{"model": "image captioner", "horizontal_flip": true, "encoder_activation": "gelu", "encoder_moe": "top_k", "encoder_moe_every": 1, "encoder_width": 384, "label_smoothing": 0.1, "decoder_norm": "layernorm", "decoder_mlp_ratio": 4, "decoder_qk_norm": true}
Rows from block 4 of the text decoder of a small image captioner, named by matrix and row number. Rows with one number belong to one neuron. Each number is 500 + 25 x the weight over its row's rms, rounded and kept within 0 to 999. All counts start at 0. Numbers have three digits each.
After each neuron's rows are labels from the 100 texts, of 14976, where the neuron reaches its highest value: "tokens" is the input token at the peak. Only what is clearly more common there than usual is listed. The data: regions of photos with short descriptions (Visual Genome).
# fc1: MLP up (decoder.blocks.4.mlp.fc1.weight, 1280x320), inputs 240-319
# fc2: MLP down (decoder.blocks.4.mlp.fc2.weight, 320x1280, transposed), outputs 240-319

fc1.359:516474480486509529490535455518508486528503514441532540478484505467477455466506486511464505480512473526488512490489466519511521496481477499515501462504509493472517467474510531511522489488470467503470538506459570533481524507487491448507519522
fc2.359:541484532423476453516479488518493474539443517474515449533547507492506538546525511504472480506443524491502554500489508503526480532493518509467520493470520456538491496546539494445489492504471496523528490487516480490528529470506521459480474516
tokens: "the"; "white"

fc1.745:520453530507518500481452487506536463468492510507491544510497542496488481485487488471546477504499505520516512495473489512469524508523541461524531485493448479496476486552520495499472525459511481495503531480486537492472545540460480521511522501
fc2.745:493488484464555489498474496469511514480523531498480522512496488531515464512470487477497479505523480529486494534497540470522514501495513535486478493505515500513513488475503493515479502484467488498491483474530516523493514529489472510462447522
tokens: "the"; "a"

fc1.397:531485529492504531497484491492461414489522495484502505485524516490488487508457509460516507521492500541496527479472508491545515526515468482482489500491512485469510490530504596527498483516495480473534497467472491482478517523485480506483478526
fc2.397:504514455505522494484445470462466539502517538498513495512531472496490526484500475542516513528554492486504515521496543498485528448511516467464560491483469524491502545485518479488486504498505470531459484486492506508522533458527512530511502494
tokens: "the"; "a"; "hair"; "on"

fc1.695:506501488515524471501520497505520507507480509502459512502581524516436497532484500457496535532495495511538483472517461485513538458531529531465518503534508495490522505509539517468524481505480473528523509512466474475447490499485471487448460492
fc2.695:515501506495469496519528514495500503520459493496471527470519514509524448521469499509541482512528495497473521519480526513470480492507480508503483508533532469496459497529511499478474491520480464464494501491487461517508510479482476521507504527
tokens: "the"; "wooden"; "brick"; "white"

fc1.740:511453491506515504507477478477492461489530502503547462474503480567479503483506474467545487485519511543512505492462519494536503479536529476494490497492505511529522522504506536502533550469515477466506468484457510506488519510484474486496494476
fc2.740:467517503482490505469472451514542505452491510474529510503541546511452534480541516530492475519475516495505499467483471517487493500510475493562471464505504467473496499478490492509487521511498477507480519522550486510486516442487529494525500510
tokens: "on"; "of"

fc1.180:538466504491495512534503462479513516522479489515506477512468517522493455534504534490516511448519504500491498556490508493478506463539522489468458474468520533532482462493542515495515555509490505494495469474443533501515499484503530480468476511
fc2.180:505518504509531518490486501483483475514498485513534484491514464491523491475502460501496530490493523553501519538471460559507486497498502533490481522475492459449527528500483514526518483476538505518501526509491493517505513491493432500498506504
tokens: "has"; "looking"

fc1.737:481495453511472497545536512478520488483455508482473526502482523525543505524480485495508478444593479540531478496511499514480494491536514493508516486499495496495499482514566467528504504499499492511457530502501522505551517543447509507477483473
fc2.737:490494523516514505467517491464477473558498512505474531505520529468510490470512516463554501469394547493496487591466539518526469517538479449539524485534505477499469542550531496456543509477521533515490503519547469530457526479470476496475510477
tokens: "and"; "is"

fc1.143:478435509540542488491454455489531447505463482495502532501536543525542500505483491464505482437537511480512453472447527554510487510516506483497512486487467509510554499496484490553511513514530476454484528502493516498490524506471484478512492482
fc2.143:518510542467527480494494543497488506491468541473528491514508498481494502470497527474518500498424528514491525489498458478502503530503462508566551516495511523511539492458463490490466493496509519457499493483523471497481449493511506481489546492
tokens: "<end>"

fc1.351:495491444529473466479527454514517486491506483490524533503490499531520509505509510469478464499528517588517486498479465502470567464503514480494548517462475539482494494504466536509526553477508487484457504488486531483519482533450524493496495490
fc2.351:480506506483534437487524527528471512468516480512476477465536478523499535463493468540530519539498513488477527483514554456491478513481482517512449496483545487488522498488493490536485506538459449514510485543528501516475460529516506475526500529
tokens: "on"; ","; "and"; "in"

fc1.84:502505473524495525496499485475470469522526515509480503473492479521509479547464500480539461499493529544506506530519497477530562471498516481499505451517526600468445477484484509510512496528510455484503474521486520525475528552472488509509489501
fc2.84:487473503522497491501511569497473474496512475528517537524560458496522528526501486515507503445569471495496486529474494547497505494505506492529515508479523501517523528492481501504509517462519520436485480541521499458518521519541501546462478523
tokens: "part"; "portion"; "slice"

fc1.509:499509477521477490514485494494514506546504533503453521509488513520534487550519478484532489500499461502547491522443486502501539485539507495498498487493457509475554497493476478492546553492520480531426494528500508485467527509485503504481491511
fc2.509:534472493534522500540478545565509486487527477540531461510522495456494518523494514501518470492430535514475524468497527505482487521514501488525555471508478458513494510489485442517510543498513505471518531493511548496512482506491475531507526547
tokens: "<end>"; "face"

fc1.733:532472490513504556496489430528504476488468513458521526520498499506514501505495469505483482510495519547489524508542498524483499520486497493473513484517475478489513476467462525554499498525483478475472542491535526547477524534467484522494461514
fc2.733:500530500488461507513497538464506498466469455488512536491497521498502476483512483482492512492538495516495469448469492468476566534492513469503499513522479503438455496513492494459472506469523501441497471518512504521498461465548450480477513497
tokens: "a"; "the"; "is"; "are"

fc1.108:497485487510448495503503508498504441499451495476479499475469519523496474531499509459509484533490500505475466515523505508550518458554506505505565495499451491501461485506535505494497473513503488486515525503508546546448498519467525485467502504
fc2.108:479509514504503496502491542484484514433452444505527406521481471524528506526508475528500481509512512500474506488533514530501512497487461534502509460494525541476520463491441506507531506528453501485496487525452517509501502492530494462451499521
tokens: "a"; "and"; "of"

fc1.120:513519497483483515495518506531527426494467506482481498514541465463563501508494485501539495487534479553516528493499500559473486479488471502484543501485455475515524479513499515509503519483497489506501510515509535487495488529466520524515537509
fc2.120:489474483455512514495476520502492480517504478521498493463467457478520490526493505536486521505435534523526495533548468495520536463519510491529531475472499509500534512474482492486519497474523483451500475507510484506452446477509545495479517504
tokens: "tennis"

fc1.78:507502517522453507517521521548544486521498501479497539467465533473491460505506480495508497490486488493493470532491498516536505514498552506517545487506415491450520504515476508527495477523525495530461509521489517538508514477497484479472503506
fc2.78:498487498493441506504488475541476478490512504512497483511493499466500518486536544496472520487591492496474529496473476512516460553462501480500511526501453511531541543503502497500504521523534545528510491458480496475559535525532501525520503488
tokens: "is"; "and"

fc1.5:540509495494478492547497470542513510471496499515503499479493474504512508518521538498490509507512478506489471536512531514479465460508544481515502534505460565528514513470511507524509523541564463515520498478513497469484476520471512506517493484
fc2.5:543496517514512557529471492485484517489531490513492530485449534491498532480497467519502541536504533495497500479510478484494514500489490512476561510469505496525549477484477516516524486499486511506520511500449504510491543484469464527512456495
tokens: "black"; "and"; "a"

fc1.450:508475506544505503493509491497515509512518495481431563467535467526537499471478491480491504464516506521544466539536510531480499518509499478466489489488508505529546478479521492518469503488571466473502517514509478495490489511434492514467553500
fc2.450:505515466500542512478502486485494517560481504493529546464477502492512513461507513469570516518501483543469499537465490496525553475455481501521485490488547534489543510478469514503503512476482513520479517545461489503513490489493474500470497477
tokens: "in"; "black"

fc1.530:491483532537512517517521489506485495549501530467480476466524546510504507504491475529506501508492507511495491491515482523535558483512571507476542531498505500505504478472544510493513479520479546522506512512483489469506501538511543511469450524
fc2.530:483529521473465479506513459471534485523459496486502487501528485496459509486534502537486502513641481492552542503467500462478462487478489508504544535477487477471502493505471517449475496529475549487478506480477504534498508527531493490582503524
tokens: "."; "truck"; "station"; "building"

fc1.299:529467501489485512511515527513512470546461585515480468486527528483531472509525473469526439486545504496506469477496497465528531491503500476484495467495538545482468443496538484525486558520512535486465527505498499497501465512474491450445474520
fc2.299:490490544491478466494477481502529485530491517497508528508506525490487481517520525508497483516490487487533478520536501482463507532520517506508436509529475488502491521496506528504476491464494550556504503511504481497481510504437499486506516480
tokens: "black"

fc1.482:537500517500455532486540499491529479532534523481483552481488524451501533511516473483522489472519467504517486486508484466498498467511505476502466442464525548490548410521534568527483516544477469555450493521469542479479525540466474476505504491
fc2.482:484500472467519492479509462489479494557525472527518515486473518500517539503473518513483519527475506504516501423486453480501477495457476512560493474490525506468514474486507517543498517505474513528527517496470479500541522438451502505464460465
tokens: "black"; "with"

fc1.149:532487508520494491514487445536468478522478538510506521523527524539498459480453502498548479484508535481489501487514493497496469456487513460488537485512438548522512517466498525488510499534490526475505475534504494542484475552503507514477481551
fc2.149:515478534461487532508528525476481517477460496498532491475504498485490526509461490511499536485527523499470548503487512476517492532481474524516493511474548458503455489522479457546507465540459489506512504482505561480549511497528425492487513501
tokens: "is"

fc1.675:525495514490507524480512499514530523509499564523496498482491507535470454485486486438532479469487483486478535531513535521514487445496461469486512487497536509463514452513517535520508474514467473510505453481503553591477524541503506468494437547
fc2.675:493507537550477469531451518514479465480501479470507558503492507480484491519503541466527525499539501468481501486502458483482501508501484472472487500512485468470502502497483496470494484500544408488495535531519475478507456530529521457509518475
tokens: "has"; "of"; "on"

fc1.174:521503471469442513477512492502488468519508535475479481471530493477463449517556492502503512475477535546534471515521447521525504491527521489522497509464460500463514527524485547483484517466488502463479558502475510490495543488522500502481497495
fc2.174:468500503481492450449493484532468517532476483483497513504453494527532535553496491490496512535518452531467527551518465471528506517526467497502514522510465542487526538530515463482522530485493536550524468464535488490525476495496470528485502488
tokens: "in"; "of"; "on"

fc1.378:564507531524470510506492551480529486517470550472483512512513524499507464468472491466535438495536476483497466495488499500502517488510483475457573458507513519520520489537461507467535541475488503496494478493493522518476528496437522508432496521
fc2.378:517542527515512451500485483511511529519518444537510533511484522526530469508515536498478499487361520491528505478483490486504506529492487513461507497560514501478491489497473519480515480528491574484516540506476511451557507504508464479508498495
tokens: "leaves"; "stripes"

fc1.493:543496502546480518540492508461494448486496488547516506463476560513535477491441508467542511500522508500479469509470482494527516469513507478481524497521471481502547494500547547544536536498525473477490482469513502492456493505464519496439459533
fc2.493:519496509483559511505525521514543531485487498488539460496539466557516454535482471513494534523430482506480483483501521548527467470449509565489502526508533512510472481502446475518554488478481517479472509521511483454496461499487494469546502516
tokens: "and"

fc1.122:503501509520463504542520502503500483538516586457482524453558487540484508514458482505499505497506466499473487494521515479528507468541499510508531449513525500489486505481500514489514474516539483490478483463535514488461516524490486443489482544
fc2.122:504511502491474522497508484483477504471524502537522497504550481504509500500510514517485493540466494483486534493515547495522534502481543489503478515505490476535501526460512460458510513460485551468519518496486543519518505516493538498478485456
tokens: "and"; "window"; "bird"

fc1.585:487524478485480480517533516561530481500497494506496539510549519478505486504532505436483479460549500572493499471508495497498537481515499482570527529498476530471506509519495475517486538490522460463463545526498493501517502502482506512504517462
fc2.585:502538468526522460491492464501541495466495486517472509488540486495543550529463523489525539537465533457477492475519500502503508498457485522528514533506502468502509513488453513507455456497487442488518448518469548487520472494516432526510519489
tokens: "tennis"; "baseball"; "on"; "soccer"

fc1.390:498477535521485494479524476465491436530502512491523492483517543487499470501520539497515477450499513507499473530506485463497520473514522483529476445497491555511433545505462501479505522512472522494509489527532537506446546508461504508478477472
fc2.390:490502516496507510478495575477481514507497480496483496531512565495505478520456470486522495480515534496484504517448485495471503510537516488510550466498537526499511549501469467484532534467485512485514526504535434464522514488523450487462517511
tokens: "on"; "with"; "of"; "has"

fc1.377:475485518495500531538509499483510446502501555491470458448495542509524479480493471491496496503591507493521506534490500534506484474508491475490516522480458541488488519498506506488526461492488509526532494492498501483509483540531496487487477519
fc2.377:513488538524519498491508527478478510520513467490509489473510470495479502452518514554499532528608510481515521514499543489441475494492497507522536506484525494498495493497438529444510546562486510523529446488530479561543512513471487462542503512
tokens: "."

fc1.490:531513505481513466492483480497517524506492503502484529492498484489528506466521482475494494444486502500513501528559535517497515494496508494497563501511484501484473538498511530477469498505462481471512506469498545510458512506512453500493520463
fc2.490:491469521482523545521501500483562519489497523522467489466493472445524488531448519521452507484550488513468533536509536516503487514489489493487492527508487460511490526528544511518488488497519516509520470505518490491516515508497469460539474516
tokens: "on"; "man's"; "of"

fc1.25:481490472530501527507510471481503471488498531468508531488504502483495494484488487484521504507493479521471490507483468488484481505499534453459545489487458507491539483482535534492489516488496525478486521511448541520484519512493506519511512506
fc2.25:536473455495521470486505472482501556495514527508510507513493522467523498463504499504531476515541506511498492513548494518522529490467509465486509525510486529507497483562503511515490526439474483535468490503512518515491543548482527485486495483
tokens: "and"; "with"; "of"

fc1.269:505497507496472518544484492497550495499467521466495512446495535516540483486515508508500473464510500535523486492491501487534508521498490486540497453486464499514513530480533508581506490506534495499452514490484498477489507495461518472506492528
fc2.269:544473522522507483514522515549490472524490520510493544532542502491486544491532548475489531468481518531468516486468492501548496450496521496490489493497489499523490519544501504483525475481492498508511482427485502512496479516468490477502476515
tokens: "and"

fc1.109:495469508492485518447499478543522489530520488477501486495526505483517470479492551440498505470507529516513513498509523497524538506538527422487523490452531550524530499522500539472518529504477494492512499498495497534492495508500516504489496547
fc2.109:529500512504461504529459488507509474519512518536493502523521475504493524489495478471485465485384498542512490502519543552478491446503480469475482475542487505523460491484454488465537528480529464485502487484469501516562505551462444490496487513
tokens: "in"; "on"; "of"; "with"

fc1.602:507515525485492506498497487491520482539520504518491498488504523502534440476533492474536514482541485537491470475527482492531544494512517471490506481517518526465514479464516523526469525488464517514477547476452538496494486478438496496483508513
fc2.602:518520494473519434553534488443531498481460498528465522522499506498490488488506499501452478522422476500506475482509504492478536509482505520470494506536500497518490517526531506509502522496459505501446454501502509473515458494515544489523475532
tokens: "tennis"; "the"; "ski"

fc1.34:540490522502476517500480502517514508542492517529504530507505494496509479527466524523491508484533480505497483544533489493510489497540560502532495472505508532470528469459495525488495582433538527518455515487476493494493513517477485487480500491
fc2.34:536515547506482499491517475498486500519460531480486488538555528476512493502515525510471479500545544506517503521514498466485533531492474503461512482509506461505488521553495486513479539519518522484488501539513475549535530521497453471489504477
tokens: "walking"; "sitting"

fc1.60:546502518517434542495513470526517466492518574487473504462498535503466483507470471466515451486484486520467458538504454471519534462533506453457582498436472550496507478490555530465527535492511513509451496517448517513473456515502498493501484521
fc2.60:489473529506556510554490511499483506489472463530521525499487517501464483494520507546533476516534501479519495498508533475461482494459512552524484479519498521484483468514536495478529512499503546526508522472489495486518533532545554488481481517
tokens: "is"; "with"; "and"

fc1.587:492505465528498513517459553497499467556493510497494506493549549512499460491457480480521457529480454543499445538554469498477533486500549432522501512540528536477460538497543484469540481489524471465492489521476472484483503489512548504495459538
fc2.587:486489516473478458503535528505494512518454520519504478531497417462471497493527506521492522483506515488496546482503518493479536523500476515517523541533486503495425512521499438426478475518452514480483494493553517490543496483552468490523491510
tokens: "in"; "on"

fc1.755:528513519541482516470485487516518507512537520481470537481461491511477492460496477440533482483474559510488500467510479542517499500540519449494518493513497499526510525500503527464478491443445464475548494491496535527504509515471483525516527476
fc2.755:477542545470515495503519489477529496498521521489506463517497457526473508489505546485464542480467506525488532497525515517518501498498460477529508484521491442482518535492528476496476516541492517492523491495523528518486513489519521475532491535
tokens: "on"; "of"

fc1.94:473459532516505527500497555501515506547487511500510491476545507515492496491475477478499442455512491488501471503484527544545502463497520453494532490491519581502505487520470478458554539497480507516526522471475512521535510515495518477466483520
fc2.94:481501487506535505499492432511468464500539497517495480477450512504451518492489523517494508512544506485455538492477495520512468521489489535526492487473485482490500518511490447525533482520509557485510487479506541502518497506527471544517535505
tokens: "of"; "red"; "wearing"

fc1.534:531508532532451500468497501454512487552477515501474480532502531561469485492473480494520475523513499487482482517484490479550529479575501494509506450522507524500491510480542491483498497541503507491466502549504540503502522522499495499486454542
fc2.534:488499524460534486503494502499500475461536502505534493519481533488491496488479508528478521534615520492494533477470513488468502479459447496543452496544469503516486498470496525500512520501516493534571483483475528486450533526490529508509515506
tokens: "leaves"; "walking"; "tree"

fc1.722:475516483490491509507497507467524461581478502500440516443491480503506506523493476467516493499506488506482500531510467491514481435524510502480481477523534547485511507440474538506509511515481496531484491530440501485491506491487491504526503510
fc2.722:504505517482530474463504500531515496477433509448468511510511510471484497526514493476485532506477515527527490508486479501487513494481446487494534545482464509481485516507542506476505486425487500496516523522467549511494480464523481494514514490
tokens: "black"; "of"; "in"

fc1.565:508486449526519520463472468485505506506492510469493534487504489558444480549493511486508478519509550497544492496485483481523506502526515487495511494466495527515450491423477536489524508471529484489510481517476527508485497488525474547475461494
fc2.565:504498495500525529533511528505535533520477476529476477477487514494478484504513560500514489469468495478507505545534535487507521534459504476514516486504517476480513490469503515488506490511491470529467516490524519491512499520517529521473490523
tokens: "is"; "the"; "in"

fc1.342:507488504498496564515485455540516480513492502492518475489521491503486499530500518493456490458504498560487489492522484504540537501478502501523505511494487509479461528469471536513542530470489528469561543451454523507488491545492500505509494502
fc2.342:511488499505506461524504512472475516520485505510521509516525487497471501514472476481489487509363474488504469537449509493483539481526509512541462507495496511474514518506497521493487501486501503508540476492532492539494502522491520497457454473
tokens: "and"; "is"; "in"

fc1.181:500478523523512501482507500512521503516547488483480529521531526548524513507479463471548473468496544473531481520474507524486524481545496476515493521531476498482510559500451513503500509471556472496516512479507493508468485498492463497482535480
fc2.181:457510472516441477471494500495507493482521506456486500459484524517506495509526505536465499530538478490491519478542470526523466552489510475526519515536502494527497493535509502542473489524486473459512522511513497499523541464448525495520501455
tokens: "<end>"

fc1.496:488464472498457526514497448478482476483523525457495507437490518534520479472520503506528519486549496531519484518469508506501552458477522472509494486486477521494539499498545502564519514457526477479486513523492482554506533551437467492519470486
fc2.496:498518540530460509532485497463521498499527482514518531501483542518477525538480451537514513518588506489484461552496517500500470454537526509486482478478488483483512464556440521505495566486503457464518517486481516457521469508491466509504499487
tokens: "part"; "section"

fc1.542:527484488481486528553490498518508462523500497546470484487485540488500480522465532472512468494500549493503484528494513498518500466483484436490542448496492500543507468512537506522508476531507445478474459462479522536505491503507496501508472514
fc2.542:471555482533481553472484506495497471486506465440507541500501495507443506538486529515451508493596555503488481493470488500540440490490501505481516523515488528489481474513480505533519498425542514461507523526479479509524505526545476475476503544
tokens: "part"; "top"; "section"

fc1.13:497488517536536491494482455557568467482495482478507499512468489509510526496481554471481473490529508528479465494500508490475525499502539507493533516498500474536483492505483560526518509506479454486505491510487528490474506465504462485454485489
fc2.13:507515546526520528535438521495524460482555468471480519492530493494458480512470511516472498481503525492448495488501512518517501504532508488491503477494500403511454490501501525495486513513509501498519469467502465463501470474502534502527507511
tokens: "hot"; "and"

fc1.165:516442537499492499488469507502517502503477511488500505490521495474482472517490486483501493501525470511515469500506539504536488458514506495507501473485548519467508500482503503489494586475442525512500518499443541499482496499537489466466453489
fc2.165:492491490527462514487488540519493467551517476514496493488503474515516523497529480488503504497546531491537529472470491494508519523539507500483474509528469502509470468470512498485500548450532494485524499525491494481485480525494496504468526457
tokens: "of"; "with"; "two"; "brown"

fc1.500:463458521527480466482520493545532460493496513468489473509504508546552491517510533462485477493532502473500467507514500491507532498497473485506500503494484524487501520503491466522486498490557475507497473517487505483491471528496518518507500487
fc2.500:496492509473465496489494477505548526530477555495526480506556536532481473464476519454480512522421525518515516509487486505475493467523512482539470502503514528538465500517473464488485482484510492497528538456533463461488480494485497501479493507
tokens: "hot"

fc1.422:538496486524492483472484479534487504502504479534487506500542517496515478532540535468478473480511528526514482502502477521472566489495517450513466489486508534464540484496504484490498524499524475477452512463488472513499507524475484490492490493
fc2.422:525550515511415483506497541525470481519536518503445515493479519478430527506464517536493538491546530480454481502480498510515478492493505496505467497466440472485511556556486493492453483464519511510510518501503513485495484458536520516516535473
tokens: "a"; "on"; "in"

fc1.185:527518525512476460489464532521493463486453480519496503487469494523541479474480463509532465452522523509490518522481511507512529444496543484431506466490460488485519512493498502489507519499492493500481486536483551461488507475485546499480516503
fc2.185:467470519472513491514501504479520484467482502532518508479466521507527488515471512494471503558439534509505582491488477513504487474479477542547478520494500474537508521503493489457518460506507522485506456495481465501473492514462497534507474497
tokens: "has"; "with"

fc1.746:514431456529464496481532471512504457502477474502488515439490484502522508482504524472498471434524513507499471535468500501480525475470499489513539509484462488490520510526511552537526542457528509517466500497499496484501508537468498514502460523
fc2.746:542500488515484531543531491489474483495517477520500487503530493522506475481498464539476475493459532462460480522505519497476458484497511552486451476474493498519511488521490505509502509507495466490521483510480463490497508555453465473547450543
tokens: "and"; "that"; "woman"; "man"

fc1.524:480499472461494519464512507505483483518526525449520514468509526519512485471493520452492490505471491488536512463482494530551494524518527449514514523526528547486514492470462564505494491509510480437426516495478504527472473549488499499519468496
fc2.524:486485487509524544492478530569514508511468506497492467534467514458472485509456565492487500492539522510498499503507472503438523449514526487506486492519499480494468488492533508476532529538486514512500515505528515502545513502483453536452532549
tokens: "of"; "small"; "behind"

fc1.603:508480423537480483505503486501560495473472549486508509491449532541490497510507484454502490482507525506543510506452484510497519451529491473501521491500501531504474516506459497471488519471504480527486522505460546544499522499504494498490524476
fc2.603:497508486459471490475513448537448531490526536505525482473489540487526524487487511499476520495540521510523476470473545535548463514574507493513532550483530494484513499493513523515476494517510539478462494519520503529479491495477459507481495471
tokens: "of"; "the"; "in"; "is"

fc1.687:502497461491465497511516448508494455487431525480503534486476517532549502523503528491516478526516496528488502458498471546504479448493513534503543476485467557499537507527483548501506510425491505488514508503468527522476535527488468487502477504
fc2.687:481504471484489494493529491515496502519498457516559517526474502505485486479531513531495523480424503496540484437557502497516499483543515519522477530487486535535449534478497514490487520457456541473506522482524456522490543497474476487466503492
tokens: "is"

fc1.115:512484523511482495475475524559491484532463497483510499523520531485484486525468517476538471478511494524477499521515493538500545484495481456498516478507477537526471529557500509532476485494472481514506519502516527483519495512481507519463508482
fc2.115:479507499522502523481511428498523527463490495523500504459511517534516510502522507485526505524547499413473470470483543507524494531503478498465460544541494477461511550495500513546472519472516496504528465520487516563513481477500450501505525502
tokens: "the"; "is"

fc1.263:516473514501491506503534511561508492505469508453435507478488509467489483526531535490510508491507494505482516486422529475530513467480512468508517518520465494477547487486486529505513498499521518524508536477479528526479507466510537492475493470
fc2.263:470481445493484521503510536495501470496520502491544458506483516529496479528526488509505496475616473529497506460504521527514504538517516496493481528496472493508471522504522471553486468530485495509518510527487553467535479523482462472494464492
tokens: "on"; "the"; "with"

fc1.645:530472465512531514497515504508499481490470502510470500513458538484567451480502530467528483490539480518510444496500470514488495507482550499505501480497469529532513498512513519471504559490520473505539519478501491468476494529469468501449499503
fc2.645:520535469459532498528492503515548554502501485465537480467507522524538495432547516486496534494525533549545492497499495468503513489552488482505506463498523507478481514538483535506491507529507478467513500468468450524461539531509507444546484506
tokens: "is"; "and"

fc1.543:482494490479494525509539499545503504510505475453471562480476539520506486501514461525509524435495520508496519475527498509511531500486578532510541483473428489443527510492539479498484518479501517492489549495477497491510491486474490521495555510
fc2.543:501557470473461465488483515493486490509523506515526456474461507524482519485518495508546488525564521527551464510505501510487494516539483487512471478522495530465474565549506520488522486497475479505526497491524480500488509482507488509470496464
tokens: "black"; "girl"; "dog"

fc1.286:518477473488500553518473485536470478514471557437462510497564488498518484519491485489476503498511488534454468491482465526530510505484511512504520476495533513502549496465533466518501529478529490486487512538451505462514498504495473476496513515
fc2.286:500508447509474513501529493501492475483505502491446473523487531513495487506524487481518511489573492494486513499462498536492500459524507500481485505513489513493507508475448492514533504480477479507509498483486510490502491512505503510496439502
tokens: "<end>"

fc1.460:502441472495493478509460501507542548538483488493521463494499501496464476512485469504491483511501482502506453511527478559487538478493519507498531487517479473502483480498488491489483484524495450521444531473491521500529494504506541498507505490
fc2.460:508478555482535538511553481465423462526508491495496483469502468514494526490489502468515526531478509450491505459513482509471481542485510479485530499468521486514502499471496521485513477466515525515510494506524492504455467459509502488483494491
tokens: "a"; "and"; "with"

fc1.388:513532484521500482488485445505549524486496522496505516472455528536569513505498504423497495462504485502535476489466507500442502439524513477520470509513489509466560526534507499562491488459479494515509483519457532506458494533494455519525482483
fc2.388:513500526503486528506473484513490508537520494464522488484456465501537487496518505494524491538484512488493516511500511524525466522520429555504489533521508534496518477517534578534484500533461532518509490533489512491511516469500460504533449514
tokens: "in"; "on"; "the"

fc1.594:494460482530536583487493476522485441487485483500526480504504538464541479478507494482502479434520488525507484517510534540503530470527550473495512519449476496474497480504510524500525552499515501494528482421502551501483501544488498486460459522
fc2.594:497503496524505493540526516491485487469513524483494538460539470523497497550533499514507474506381565480541489468479507511477523462475505494488504539539534525486450484491475508522473509495463515462485485479483531492504512549478476494524486464
tokens: "is"; "and"; "in"

fc1.105:478508480549527531493519488469499497489531504455459545487501518552512519475479475465527508503500508510536479498454458483490485482536505461494483470514507495515551461546533552459503497435509489490513504516511504499485526530487463484467509529
fc2.105:485503481529522477456484494517533470482513525518497469506509480443513483480496481493461489530591529479490510424524514538491520494510479526473487517507534520483516514461496495517540460483493444473472478500474530504439514501496526531546456496
tokens: "in"; "large"

fc1.322:485454502495479516513499438513519464503492512500442530496523503486490477501531452483480484486530523500522475513434496472540512499526550468476504519453470481504485483460484518490502535465491469520538499507483522481482503500476467515540494487
fc2.322:520484537482506491523513501555451484509504462483524501495532525535545520503541491481491485517429506476488537523479493477511531490491516492501487478503486487477532462479517468495509481516523509515542490513532502500488504498507541508497481453
tokens: "<end>"

fc1.628:490492457547513525507528543487501499515486487485466513504479509546525471526459472506494493492484533499518527467464440465468495496499489476510474460504515527502515459529503546502530508497486507479496498499461489491470480513514504491473477514
fc2.628:479486478518519505489519490467531485501527485529511480534531498482571461509500514480452480515527496509497479492493517493458493533465491482541511477486513520510464450450481459526490487540510457505536525516535515541491525535448503484523517507
tokens: "black"; "brown"; "large"